A small text-conditioned image flow-matching model, trained from scratch.
Model: 64-pixel images, text encoder width 128, text encoder activation geglu, activation gelu_tanh.
Data: trained on regions of photos with short descriptions (Visual Genome), 203450 training examples, 35.3 epochs.
Rows from block 3 of the text encoder of a small text-conditioned image flow-matching model, named by matrix and row number. Rows with one number belong to one neuron. Each number is 128 + 24 x the weight over its row's rms, rounded and kept within 0 to 255. All counts start at 0. Numbers have three digits each.
After each neuron's rows are labels from the 100 texts, of 14848, where the neuron reaches its largest size: "tokens" is the input token at the peak. Only what is clearly more common there than usual is listed. The data: regions of photos with short descriptions (Visual Genome). In brackets: how many of the 100.
# gate: MLP gate (text_encoder.blocks.3.mlp.gate.weight, 512x128), inputs 0-127
# fc1: MLP up (text_encoder.blocks.3.mlp.fc1.weight, 512x128), inputs 0-127
# fc2: MLP down (text_encoder.blocks.3.mlp.fc2.weight, 128x512, transposed), outputs 0-127

gate.181:131095127145143113092117117126135145123119139166121137130124155083156139155100111112140103097113130112132110136134124110131109147131145166126118164136149158105174125129131146112184097135158116096129175141179164142111150127147100140094158127146129147173165121120143067089088128164127086113150152140133121099125101141120154154157104079080158143139117140146143121103064090133121104121138
fc1.181:161099115148144139085142132097150166088125127155168125125109163087176125132122105133133156125153147087143129090111134119145128162102119147095107145149157128084177127135116136134169131119150135083104144115190152145097139115135133156118131123149096123140159133104132077098103083147137094118165148107152119098115141161129143166163143102134158119113087119148148087115117110146118098132133
fc2.181:131125197101130106145106152163119139125141091106109101126141109169122112158139118095101129138122102113119132148144086125135118124113093151117135149107165124163103128133112111119103154141116109153157095132111136121177116129087160064143102094080124140141158148165092158187143110110143143140132142113141103136115148101153118130138104138143139159128119185102088136125180150117144103131087
tokens: "." (7)

gate.183:137142122101150152158091167146113153070120143115136161097133099120139161138159104121118161082125115118124124134150150126107128161157099106101157143118134129120109168142148086125155129127089103124112113141136174099116104137120094140126181131155136148163149142074123147118144121168133164140133136126093115066113140126154128140150089171166118083140133140158141164146113122106122078126101
fc1.183:145133133102102118150128131173101166173150103126139175103154109121119162096108088098140158117123109121126106128164150095093146134138115133118118109099136173102097148151151122154158151100053137153112150158144146084123099130125125147087150130132146161147111142106158162102144140159123170124140126077137151110136122094093118149121116130138106110151110099140070120169133106152129137143127
fc2.183:149131093146134104127147163113130145147098170158122111114152165156178090126160101181125106150134140114139107127148129125161096103106131143129093125120159123141133130091128155101112093141158086155115103104092148106141181144096133101132105154099123117081094175130144125136099111133114148121134096109157141117124112128108121134144094116126144171074171171107171143121129151108109157150121
tokens: "a" (20); "the" (13); "of" (7)

gate.289:112145121117144089160115151169134171118141096162093118128080123106142120189097134119149140084117101135161119147074156096129065146081101136125116120124135120143138156128101114159101136130137097122111168094095135143158096147150126122159127140186118108117071092158136130140147101120131157129148120123131131133141126147136136118086146154135113101124148119137154132145159145158132172094143
fc1.289:110131153126120173085139120081153099115112149096166135091160145167078128093158109109131126163114149135110139112183113156116174142157136116125117146147149149101119073103145143088135122117114185134150104137175083122099137151105120167094146144077146121129153129121144128119095119130137127123100126137110124135131145115129130144159113111098127140116112160118099120095148124112117123189092
fc2.289:091127146146107096152125102106079107156130143115105108145116095123074102109181152155111153113147124104130165134143128126157082153157137177154110105105105072146150134097105145184118152137175142143156112116131150126163089140159130103118141116115152131133129137130111146104137160126127099108127126146153148131091133102146122145141090148095128180122139113157133141124133122093096143069135
tokens: "a" (16); "black" (14); "and" (10)

gate.203:094149106114153108145108101104121154125137113128158139089103132108141113140131149090147167163082129103150115128133150169106135152101073146157151132097127174116140154139121097115159130143143135120171122142167171176123125110110132107151098108118093129134164101123117147154143092139158098128121124149104141108108126129172112139122067134156106103131091162119089096089121123143166106165123
fc1.203:170123130153144142118157136148152141152114142116142140144133131144125170088166096121110133117132153124118116102120150131152090100142136122090126160129085155089123118100142196193133117120138161128061125150100092147115134105149091153138148121101085156144125111130109100096152138129106150093151153155149091143145109132097129134141154120095137118120108099146129135163130138129068118122077
fc2.203:076131138127118093100136110093139123126146130152089140127112131154099136153106161141110167146142174122146141123125134096158182138108064142122101121131204090115166113167114141125108142149100142118130127112076112133148123121069145126154127116172167082132147130135131151100158119086140122124100085183140149146143139107130124101110134104126093131127118135122135134140121148111161146135142
tokens: "man" (14)

gate.369:178122134120134135194108138090139103107161114140131112128086138142100112112125153140112106120106078191158177147087104155092113108133128107124157094180117128132127120169118156121099103145127137093110147166150140117133157161123127123109122148112142120144109133156123115124129114095152193154075116116111142103123137132121130148087173092156122118089141095121121101148151137120123143135129
fc1.369:122154090098095127084140118111145119086120164133139111133180095153154150117130129131138117159131131071105122123139105126136144149139100132143118170116097165143128110058160122164128108107132173154102158114100132119139113151090122092116105127074152140090129115136128129130100142166127145103149130151162105111091149124144121137155118152112102147159117179124131163111165178154129129110100
fc2.369:112147138128187135124162142098111152124174124115113149133146145123140127136109124127115142096112139160114194122151147147093091144129160083171102142119141115126108169092105107166095115150104141100143101151150135136123153091095173125102113097085126158101099132072093133141124153103122102114129175113127136100143141105118132116103100117142155127157109110089117118133150138173109142166137
tokens: "man" (34); "white" (7)

gate.110:126144168108151165115142124131164122153117122152138129138123102116189120152146126117127151108132139113147107082140107155110072129127139128101096097135108116145109143149170158094164158098103116097140152158102136119108134181114141134091106131139172129117131174112119121137139063136147119155167132146128111110120159095110132122100124152118069113139143152120130107173165145083121148091160
fc1.110:165124095144095113127118110068091128134119172121133154116118138151105135105133120128173130131147100126150136150127152064135151158177116121077119158139143173102086129094115090131123152153134096082111116138163150138148142082126102113139125096133104143122090112124125127121151138147139128133111116198095162130150110137150157145145100087136153142098152111110123120139126141135150102159167
fc2.110:124148099119131139101117116140126135098150120118113154142119109136150126135117087082125128141111182126147157137122148143155120122154168146150110103094142132155179104091137130088118151103118166133153102158119123090101087158117091138151137115138115140100136138139160171150112094127114081123146157076112132108068136094104121129129152178146087112136176176128104143134151153133131119088110
tokens: "a" (22); "on" (8)

gate.405:149110127157152110075100132119175127131137176132099128159093143111173112148117112188151129125096112138073114114158131105154142126135153094089133122137165143100075129109157140163124118119133100144128090136148138151126148140102115132135088116150183143122095090092123142131168108107083104115115139098153134135110128118156097108137145126145161121122127132127138122131180170137075131127120
fc1.405:105132146110113119147149118153104100148148116123117157128198117132104163107105129085101130130147127173169138132098132132121127107098131133184126136114083103160153140152096155104107124139107147089145131111117120148118100131179157122114128146072120130165196160164140105152090129138142110110106093156126118155125160136090112131105143095103105153162108144116126138111108095093144117148121
fc2.405:093134124154112134143118120139101131126111114195135119110101085161123143121117148113128109103119125111135143146103136111124128163144133180112165156119104094116158118109117132150116133127164152122147102132144125153118097099146144159099108075147122101133142166110111108071156139129109138114137181110133085099148120158115185175136121149144179108148083116128124114148112070091144100113109
tokens: "a" (21)

gate.46:160137085101151119136091126141126169182116117142109096133142172128153089146151105128060122141125126144130084144122128148125117087139144128151121139128131120131116125097116109167151151118134177143190139148153115176171102148100124109125123143129115123134149128167136101140098147138120153151094107137172138098117121073141129117094148107151132100113150114118079091093108107154160132149128
fc1.46:104104115091113107101138167146145136141187121110159111165101117116148116111128114168143135124125099110114106130150130142147134156115136137116147086126099129105062140130111116104192144167126101184131107122127172163160147172110095147079127119117124124067142125130122125104128118126131147118083114134112138127110078085153080135133135094130140131129112134123160131150108154157129115155159
fc2.46:126129130125111168138161123127104124123086114124139152112132146139111129129148122116121153159134128123175070093124115146142149097134136120134107179135120126126130084114133113152112105100117135114129157161121065155145117110125160165112162100105101088172136154103156139131132116116093133172192156092166126136120131115107150107111153140115102126127199112126067107117170121100117153125117
tokens: "in" (15); "on" (7)

gate.504:140175131133121146118161164148125109069134137099151144148135115101146136144164106134143133141132163156106106142145130104119119100170102097077149084135109146150119133132114105170178114130140140113158156145106076159100097100084078151115142101121103156115125158133114126109137100119095110115100134114146100153111112137120076157129094103163132177138139131142148171115103107132156115124129
fc1.504:152122217117087094100115111171129144114139142117148121118102146120117120155143081132077119138148153115151129127127099143160115123157121120120090163130120109154124128118137151101096119136159116135125124085136181157137127113139134139097139159131136140152181138147120087143100108145152115110142143116137114097114137148172161118159102129116149101195131154118143088110109088116106152098095
fc2.504:123153138122101114143113143097127155153116076114128107116101127150116100160112131087146140099100117153099128115145169145124160143137092146155101151113170177108133134158134110134110134140079166115118110110147157090107143129129141129140142112148147121127138136101163101156103149149120166098135104076113132125145176142151107126127150090132115118123101199125083111162175124080128150156146
tokens: "on" (14); "man" (11); "and" (8)

gate.419:128158181111173087108113162135129138161103149112139132128155110112141165100080120141094139132121161119123103146113162100105134150126091084136097152110125167133148117114149122079166129153119163116144119117126147140132040163116136114145133150144130188113160103132099085147135125147142125130157161119124096120095146118111135128158132184129150136105116125104133123100135142119135087110136
fc1.419:124137164117158086113131153152097145133090165119109110087112123134148171094096136165109154145119149082156079122117172094099123147114094116113106148117102143103134150151158117125166122125133160114142155116119146155132107170100118136166129165146107183130150108148104099121127100155168121101151147120125103155106092113113139132116107165134128163108104127110102148151124124165138076110107
fc2.419:113095162150175141135150129140139098089125153128152114150117112134115090132113108132151141141141131138084167135158101144144077127126146138156135146121159112153134127108103116152151129128167041164127144093101102086109106100112143126132142197164129118123089146106142137099155125155113125174121116156114134097127112081146143178143154125130149125116106129117128137124111116093094125134172
tokens: "a" (54)

gate.430:109156137116127117144140157147122108139152102136149099162135110156108172158142094117126104094116177146101175133119137102109109113138152138141102141128164105164085125056176120133114143107118087134139153127112132133124113173097119131089148145144149115143138134131146142127105131161106086134113120165123144160161145128197120159099109122075139109132112115086154093107110150132110151155108
fc1.430:121142173129106094112145159106100113149114105122098128069162127157137114146111158103115135149089127169125085117159150103104090142143151103174123170094135151135154077128135098098115124126096089114123125123129126135118154141137096135126100094111130117150150111104130142093149144166078168136156118135103132149125160135108179116099136146100117135148110146141120173104148176110124162148101
fc2.430:125112103135130179113135130121135090183108160131143088159086146140125134124131101172125136118151147075140171124167126159138099097104122149086108115137133102095114162136127130142097127141132150117136169139130127133143094112123146083132155147094100128106142101141102112127099133079162091157113173148147140096066143153137111138170115141154099153112120132105131126126169094156128123120162
tokens: "on" (16); "toilet" (13)

gate.18:101152112085139178116105125120146166172164110115135143136126085124107092151137104134104106125087116140138100177118101122103099095120158153108129147108156138109131111105142135128115151129109151131113139099162152118130117163151096099138117148110158121090094121082101095160141127122130071158136145186148129102150128133158159132168173141128147138137155129134127099098130148120083111080143
fc1.18:083139123052121141106106126120122134144151104125142136140103094135069089096127141124144142126110160163155050135132091135102112103130137181108141152108199132124118128125121146144112105142146158155154118115121146122124133149134104114125132129143166127099117122107063086131135107139139126157129143180128104124139129166150146137144151152114146136133139143121145098087169148146108108125154
fc2.18:142164145126126123144173100108133110098122125142153123133141126112097148156105180094119128103127113131136134150165111153102155140111127058095133124132138131135142124163131145114175143118158162125107139137122086086122104148084124138095160168100099128113149128107131105118124132120097189154102118084188136086096094120106164132128157159101146134149159107128109121117133164144140095098115
tokens: "giraffe" (43); "giraffes" (8)

gate.270:135156141145117098121118130132106151128064186165132122114117097080089170136142118113158080098139167130105150136142132164167123147137166071141140130118128114141157115126100125118119131175174119117110142141111161140113114097114154140125143140122154107123088148162132142103156107129135146109146150142104100063147116147159147132143105144139147153114164145143106161103090159125135157152152
fc1.270:154145137131123104142137138127098124105059162159109121158118109065107139128144105117097064145131139140092147105136108167129124108137152103134139113125127120134168147138126122112144118144184096131101102131108189139101087099135158104163111123111118106126083150171109132112124105149092111139126181134117107095111121157142171135125156139107152123135135106088108148132115155131138123171154
fc2.270:093129096148166118116130090087166122089148119110140123090103140175173137127111128152144126090124139135082126130137146126123140180101102132085164171155110158088101129096140128155150127115076166163104159094110140082156120133163117120121132158132131134135139174115132109175115119099148150129134112096125153134120132126112111133107088160123106151142141148141157162081116144146105122117142
tokens: "a" (15); "has" (10); "man" (10)

gate.92:113150066094128087125121115152135143108073107114167170150107139117145106088116128112105127113110201117134112134113093124132146131100127122112134142127156144149109106122137131126139136142147127091126138115091135145132188196127086116154109130132105146127156126153075118117134119121099139158157167117154110145114095119106177113108124161135129111145163112134165109120157120147112112189134
fc1.92:154124128100128094158171116147150153129136135140123137094152135140107106105136108152058119128151098146131129136154057145162121137108156142131126099134135140138104104119139110098122158130123123110141123156125121090158193158141083169135156136111119129154115108107111105161121070135136146130141116091112149143099126118148194111117072106113109079134146128131098124127147123145106145177121
fc2.92:097130139196120147106097154131132108153171088100098125124151124129122136134101147105174129117084132123139104121130144103143163113141155088116127152138112136112153132106083143168142101131127112154147129162160155168122104105091173138137114135124120106099126158143127165111116183099101105119123138124096086106142162142126072108134183120142168121115114135117164122094116161104138117109154
tokens: "brown" (16); "green" (10); "of" (10)

gate.69:135131117098115100147143135097095158126087109137134183162137123143151139115124110088150116122099109097130119118084114138149123099145129159114120165120135158154130097162132133145174113117121123129118106169152138131178107163122082183078146084137170127125129121099137096141152140125118126137124149119185185138166083134126157107109118106141147098143140113150112097109149150147138088103128
fc1.69:110145133125139146104132128144154101141145108091142153110136142103127132110153134143098128133120170156127156156142118124133087099076110086112116123126143099127095148093131140134079109135172127147120128111120111133075150064141184132159137141107146116085160112199107131105096132112135151133122101118117090127136168137118108153111166140115116155111120147092173145137153093113128135184141
fc2.69:123141127109129194133134115118103149093135159141133096161104126159131117102119099079170131156111115147133159131132142126166153120127093129105116148145130114148083122125125130174122103129125145143119149140143100109103116158128092111091135134105109135174123129162106156132112166099148159122104157105153115099098109100148188088184094118160141116186122145145122158083129137142115115092120
tokens: "slice" (7)

gate.211:151149131118144148109138131126151154130117128119139125093086097132127130139129059099129147124107179154070125149142151138124097139158131139123163148150103125175143161149141141112158130125150130153087154109142127147166141097101138068135121076146146114112116132120131104113156122120126158109088125157165069109143150118143141135102148131072116070129129117141126106153179123168128139145120
fc1.211:096089164103126108160142108108106112170136132127158132139140146122158138087091131164119116106139105129175149143107123123116126141132151103113106097126125123101086091176152114107126154138151096075143122117129133167070127174145092133088105162104121182140145145120153120131098140083116128161089107124081129160143149103124123143147151142110125168136153119101134126099103143127150135103162
fc2.211:104137124150117092154131132113134084086109130151196137129127152096080132122204112103126103165109127133100083130092143064139078112126134176147162156096134168135160141129134144133125153106112138159107155140136135152134154078090111109120143143139106116138127104120128108147145149136146149137127135139162123127120118111170084107130105108170116136157120137143118119095134105160131111131107
tokens: "on" (10); "in" (7)

gate.366:171161168114145169130092134108142121117138166107136115149117146094136162106108162179131141152162122144118149103151138110153124185158143137110112146129138117127121127159117105119124103086153149111105118146084122154094113111106119138127138144157122096079166174097165127120160146117116108116124070139117106135163167108108105133129164116080103152096147106127117102147117173107154147113125
fc1.366:102122109095113113122157139144087139145127111153090133147164103150140105109156095086118107118092054111116116135120084140141109113073147127108140091154109122098146137133122132116163154154124103183148129106127119092149121165157091106118123134141128143155122163155140167141109102136138148115162138134173139108098102122148155105161110141110093097163126150099118165125170113156121123138096
fc2.366:114098133130136110107116153080135119145145138085156150150108094122160153078091104146125131144150201149124097112134148109153152121126182116150135162100177121118110128106115123145113128122094141090091126086139110164145140084120153157117158093117141120114113132127176126140098120146125088137138152128112118147187088134095098168131135141179126134125145126119119147112123111084136110130132
tokens: "man" (13); "white" (7)

gate.37:119124097127132164107149113151146148089130128100121171104137089143122095146111157133112158185122147178093129130173156151119187109125161160108110146147110126156148162120122174124117124127091142143161131138124130150095150161086101139143106110135143126112151139135080113072142169148125113095094099135121154140112114114123153104123086145104156092129147133105142157094140127093137111101124
fc1.37:140133096131133180127186118112118096132121111141113161136108123128135127143144143154144117156122162107127122120145139096072163092141167111134130124110080154163095129151149136141112121145101109128147155133111134108108143093152087103167177090129129128115145156061115131096162175149094093151129154169075105139156129073144112137126116146128135143134134109125104101138144106131129129148161
fc2.37:164129154104138150110101093120128122117121163135085090105149161132147109163127168096103139163136108149141134110146138182110112119157097189148117111121108129121095155174097102115095124094134113151120093102119169126127153155127144149144136146140131103135092151121142141141140090096118166140111116133122083106136131107139144110153126161155110097135128184114076106164111164131133137132079
tokens: "in" (14)

gate.292:138117142120187145106098118097114138166109149163114171130149099097138085105101150133152151142132152157148078111137130142135078143151137159123116126134043102139078107137141084098128101127158168175137175158123156146165122139113127099142134105115148100118130126108117126115130144118146115158109117132125127132126157118170143141133138103155117153153146133143101151126089141148137080104148
fc1.292:130146105107111122142136114134151104130162136136154131147115162130050097135104087125134155086131148137155103140120101100138128163120100154115135157143116139152096160137107114111141126145128118100118112100103101136092149106117097110143079136121121118097104089101170145147162149125131129134148077117140176127119120134084129116142142149128075166172146137145112095158104155123175119180157
fc2.292:138144118121123086132133106131133082121151174114135131158116162145071118084127130132164130140149130126143131140136148144123110081119172147106129135108100109111142129163109137096130139107124116110110124133145162126132098127137179130117119167103099165103124164133122084099098123100113101142121119114115102141179124149157179195144132087098140108078120111117104187137120124104152172130137
tokens: "giraffe" (12)

gate.409:118103122121095149154115133099104143128137116135131178105105093115125146140126139112178114129160099102161112104149093135140097092144071163139120202097139095143124117104126139103117117109144077086138095123162149114098116122166126158155132128125133135160124132150098156144099104159130103146131124134129113160099118113127175128160135138095162116124100164169126122073148121133137119163098
fc1.409:149099146115127123117125138140117132128158101150172148120082110158160112103127107147136134102125129129155148140172116120122127115148116149114109136108114117112177164096155143141116163115132097087160066123136126153095162137166074118125082112100108132185139151124135113120121145138150143153144087148093086164120079118143129091104147134177114105113148157161099140089129142117152098120115
fc2.409:151086165107122087123165107157110172095154129129102096145133091173116110109106166082122173149100140113126136117135112135137136116155109113148104124098091134121137139161087165144116132124153120118080158088161130097135113197163108096117143131137095124119140116141162124142128154145129135091114122154137136077081136140150140132172124078105138134133155145156120129123136111156112126157119
tokens: "on" (12); "and" (7)

gate.127:107149164070130160140136127136100068123093094156121167141142106109119192152148084180141130131115157153161076099094136095107128144144127103143127139129137138110110111107144148157092110131136161108098151161107106163117122133130096078119094140154136129174169136139136127109149103154092108166132142107129102095150155152126162139115117150144094127142132113129095129137121113133129122142133
fc1.127:100108130139096119120132137144133106143135136119101096129075167142132104093158126138089161117128115108131181141100161066103114131131173140103109100125126096115125146094100111134149121132122132178135090090164098129122167130072151150154121129104108148120111144162120095141128131143146111138133070140131133130113123130106131143124159105174167135097127155158169142182146084123144143130139
fc2.127:155155140115134168145132110112121140120107095144129164160127101113126180111071079128175107136138134160175098161127095112114144118153100131158146147110165142144077103120144135124107112124159101084119143143099114129121103129161117131122109149151153137157130127120171153097144128128142165168126183133119147131121119143130145116125076130160100141137137083127096084102081099137110135101124
tokens: "shirt" (38)

gate.323:107133125135133154141114130125112122126151150156132124116145145091080114171175107167132102156115124162163096126112146137106108136139122112106158092116129092132117087123148118140096116176122120115134164164080124145119132104113103106103120140172116167125114116134168109128101060125155131104096166121099116161139109141158122132099133144126165121144147088169109147128113085172135151116072
fc1.323:114127161102123096163152155153105125107123105083154113126066115127088159144160089119103157131111145125157127118119133138099139140143085159165099167157103109090116157117136171074141134131098110129147110109148164118131079105109129110160120121115094102118138127148127131114130122135141127139101108131114128112109126147149128143186120095148123159156158156170075121155158154095163118139145
fc2.323:124140103115082148125109138101145102135108143155131143118116170163115083068150132076146111141161127124141134146174141148172122109135104105129150127131164142143165086138138165112123152123139193122087132130142135155113141151089120162096066099167185150130118135140125122113098129103134140098171140113116133095160138133116110106135134133123134097160119156099132105097132139119091128144119
tokens: "shirt" (24)

gate.447:190147126145085143125146108121108096116125141162114146149091136179124102168133119161077111137106141123165087152153110116094088126118142120112143123175132170146119154144138091145162106120133170118139131119103113092106134123098129163158095066153125131138127073148113104111138093151144124150139134136080129164118123133127103124154163151159096109135139139141118118154136080127110120138115
fc1.447:129138103139133114109140132175125144096146115106136122101113121125120093145179103113163148095108132126144144112119130115141175141146147126138125103126126150135138129126124094123148112078160106149140092089113112102091113101140131128163165121157129128118122125111130181095160146174108200116115132129136189107141087152121165176131093128099129170092173110101124110112169111110130112107112
fc2.447:091149130118132086093118108097090096100177105122115137146143123134082132106121121127111133128187137160131133130136092083138143151132153123120119148151104131133130128089166108164132141154116162156063158138138148126129171153136116136139088191138108142154130142133170119134105109103148154111109091137134132141131161146109143116115144111155117147163122132151094130144106185136089130125072
tokens: "in" (9); "blue" (7)

gate.166:136162139153086130162122091106136166117131128165097146141126107127096151136115094072095168086062149136121138106128096111149168110092147131179100157141131121133152115103175114138156137080075116132163147099137112122112111112113124127128126129154129137139100104107143140127128161164130122152135135124111096116112127148114092101188124123163138082137123126108121116129131100115164146166114
fc1.166:144140123149090118139078130115145136098170123144125125163114115135114145164092125088130166102130129137135121089130062138186148113085148149126127173141095108122151118123163114129153135106074115143170124103121128114148139129147122100093107139137114107160103120136129146097086164123101153124141152148136105125157093139150106118169119132111105152132157094090103130136138094069163118116156
fc2.166:104088136137156143101150151139150117126114142110153145115142140123125134104121148127145089149129096111127113140167163123051116147174151092135165119087133137102099181132124164159154142146172131151077128145097136129136144162129105103137130119117105139110137138133104122164177119123131093113093101129111136138152149089079121120096125143108092114118132124140133096096139160188092145122158
tokens: "in" (21); "on" (17); "the" (13)

gate.260:124136169093116103168117132109107160160113094108166098144148140124147104129095113141104116074168145157147159136130140144092083133110145193097142071154141120141148139172120145175143115151143110125132140129131146088103110169123149154174110104104157123120116154119088106125119145111124136175104106114115116137125124152149132140127123117098150153076111147099115079132106138113119137150125
fc1.260:135144169122148093171112150094095137154100097129149137158127151110149122114112152159101155093147138148152140094131110136122073103145144158100140073094111099148157138174159148162166119144119104115163115126146140112104104168145148142167145140131125138099112150123104099093099137132133087157129103086110142156117097143127121118133140138106176132100111150118158103078114141084146113133136
fc2.260:125131128142122140105112101123162093137120158155147143123114134124118151100171071087160148148144101117156074117117087135115156122178105160115144125121163188107166123121144162143136114082143163119078120148129109128139098139193087134139119158128127114145144115105110105108158143103112136121139154135119124157178114120080114122118106099142112126104111083100134156113136142107148098118142
tokens: "man" (25); "white" (15)

gate.339:132177125114087146127160143131145128083163150099105136147104134127102127124174199129108161113102110153137107167140141112125143133139145103115114093125102135109134107106097124109148136159120064074134171124112101113121132146155121161138112122130166131092143131124130174172106151137098133129142129121172154135146104114152164097105110117095147162128151149076126117110114079121104127141113
fc1.339:127086122126113142166124080137143118162107141153146138128176121137146162123101089114122080135176152083137121096115103168124132130132105143136155144159093139159117148139115099166106130078117138184139082117107144142160116119108141127158134091138094135150112131108143149099130109104157074106106117108122122141141132135129081122132123144154113081135092155177115144127175165127138129115152
fc2.339:186121104128124149134095114086147170089101122119128183122104100161108102141114144137128120116129107152135171092123133116112093073167138115148123143107150138105141136119156135111174125170087118110148136120140119148140076143157121121106139116100176136131183198134146098156138140118134155110096129169137125140113111130123120126137127109110149161128088158109132113174103131154120139140104
tokens: "giraffe" (32)

gate.125:142137145141136158118125108171136104169096115172139096139159098128128154097126135132137146115103083107100090139094126157142129095117134186159160089135119118144122167139149119134134104115140062118142126132099145138168126133143112165129110145099116141134090158100132148121102136107151116137137190107177127115099146094107086099127100128142142112129128099155075151107094115106138140165142
fc1.125:133085114167121108133095114145132130081120123165166113119140090119119166159139085102146133125126133195130159123119168122129109103188145095120151168139146134140121106113107137126112124125120140146125100095135108115137136120102123107090143123132133153174115193139096117137128149131117152168140141089107138125116160161162122167130162188101130115150121102129071132119106117139109099094137
fc2.125:135142142102132130132184145119122160150128153138102163134132130150126123115146150155127119119102094071063140115092127150157174145109067131099103111123119150084118151148170171154146087089125147119130112140111141109153147131101178118117102138118096111132127137076125099125103119112133121106143133156152134129124137090104139112127096092158153131180154130137157115166127122146149148090105
tokens: "man" (13); "on" (12); "and" (7)

gate.101:151102140166109113124079127151066135105162121108163165098128156105121152139107092158117118109097141116172110185117127133122148154143108159122079143133091107123100196131119143146117128097128144123162113143181144132102143134151116136077155118114138119116122128126116130110109140091140110110151115160114076124117155123160130145123131117134145141095137157146091160103080127097156119147109
fc1.101:142105117103129145141117145139163151148119110114106096164160089141151117142130152105114106080116117142123174066153144100099089127123139130161141151127169135139152101114116152110101112145105132144142154157075118142159149189122155163148090157137145109108114137160110137128133111133113147144122100098137201127146118104105145116126115109137103098123113104105170077115131142121114152097165
fc2.101:128130145155120127128122117105138135120124149153115137151125112117128107138096128114133123116126146139132113137124135161172147115148139116117095135155095094142117176115149104203159135198117116161164110114128123157123136116105131149158105031063112130150096117101105135139178134118088113120132148152122145181125082132149110129133117152119134123117118073144133151142132143102122107098145
tokens: "." (16); "and" (8)

gate.200:114130144121100103099134141071127126089123124122118134094141090131186150111117154123148137154118134111120158120102122205126093121094135123120127116119143138126131142138131071128122137135089129112138154134160111107100108164140098167136166094142142120146100128178133120166109137140150120158110145141119153126097152201130105120112161164157127164104108124107087160125142119140098148177123
fc1.200:099143142170157091119094121142167155099150112160129121143063134119133131112130160126109122162124113110153119139159133107135139132164139144140131141147128121101199126112104133137091107127121148144136118184093129118109124145091150102124085113108126100173130147179097119167132114082115077159112127133108139128130134126121126121096109088191102139094137107149109150143150163137147155103140
fc2.200:115155149097130116124107136134141142121100199147114107111144141124087158092136130146118142094120093159101127145081147153159109143139113119130094101143174109134134164104091149120136130115150119115155127115182131130102134120116105154124160060121102153138110124105103165126088110104169154103099113141125111146147132118150090122130167137130146134151172115099157103104155105147176106161105
tokens: "giraffe" (12)

gate.446:150126131131145090164149141108100121143118111157144140142097102066128109111134132134111147168146134103134124148133131104109128123111130172122141083140119105141151134145087160105155152139098108146150156135162079141172130134156145124111146112136148136143109149128171131109143108112174106155106134115076160091142126138106167094058141093150097176131163116129113119104121078101099120138128
fc1.446:113148157126172101057089149121105109142160122126112125137173174114100147093140147112129142126136106145153139152088155106185119148094097120134094152128159141110145082140119114162133134122159134116121138122137111109153160138143133120118135132132099131137080120067135149192133124110120147125154085130166102109101136135116124143140088118140125119123085082141142150172134115141115094152123
fc2.446:088089111127161119148123150123116122096129127159071146134120151122135125100119183099126117110167159142103128121139146106121119136134098084147116147104148117109148102100140143121099153177171142105164102113106159149126136101128135134084137088135126168098140150156163153137143147118130170129122123146103088142102119119193175112123112157107133143138150149119101097180126128140075113129110
tokens: "man" (23); "baseball" (9)

gate.33:119102122134164173167115103165155127125104130121119078141171114113132134107173141138107069140110136134136145132098144150144113115069139182158125159137099124113130141119128151109161115154103183128160112129157136161113099106159105138187104131109140149192148117127125112101120088131121127098137127110118107121133105137092116120094125114124163137109131130131071104101147146140140162109138
fc1.33:127109144126094140127112122167135132158152121066135159166130121114138141152163096126147152145101127152136135123160091130186122143125122106118102125150098149124153110126143069144110113138097166120165138161083113121130133131131143137111120102157134106121178133115130125091136119112137135110090109130170071193114193136138114132144096167144131145132157079136127109140138116107089092128121
fc2.33:134124140145174149158137132109071111110114115149126105123127140088157137134098103127123123137140139124153159121112128125098134117087130121126193150129137104131110139149100146135154129130148081117100122087133134154125108125140100103157128158129125163085087129158119135164133134137105123120133145110144137145128094178154122142139100124139161092164101178052169110073145151154167147132099
tokens: "." (9)

gate.269:167137125159082123169102126115085141102117158130118159116129136139131091121099139143112093155138140118129122126131104109107095144108132145118138059114134130117162097146191098132127155118119080119112139150143157140139140132156151145086100111138094125139145107136163159136098165148109138107106172109131117138163145102160164126122126117161146139153124114142089108211105102128134106159114
fc1.269:099126147119164134115140140129160159140114106128125075153124143166138167137136116143143163075113109153146139141124137148137145109146132143135110160122135150148074156118070160125138112119141160100146109097082100117126133115086110136164142126080144127144117129116104114113137136132132095140144090120142131142101119147127098152139120115100116113092139147102147135012164138137143146102144
fc2.269:146127107118111134154167142113086122132084147134110156099100127085149126110128129128103108101155141123117129157110097106119131160165133132205145131148132144109107117166143175155110116145125129115156161115146084109146123138070145116140133129099131105108120171104117130146130124116132150104101145121149130164147091154149095106168126162152084113158101129147141072101111140161104109181118
tokens: "tv" (8)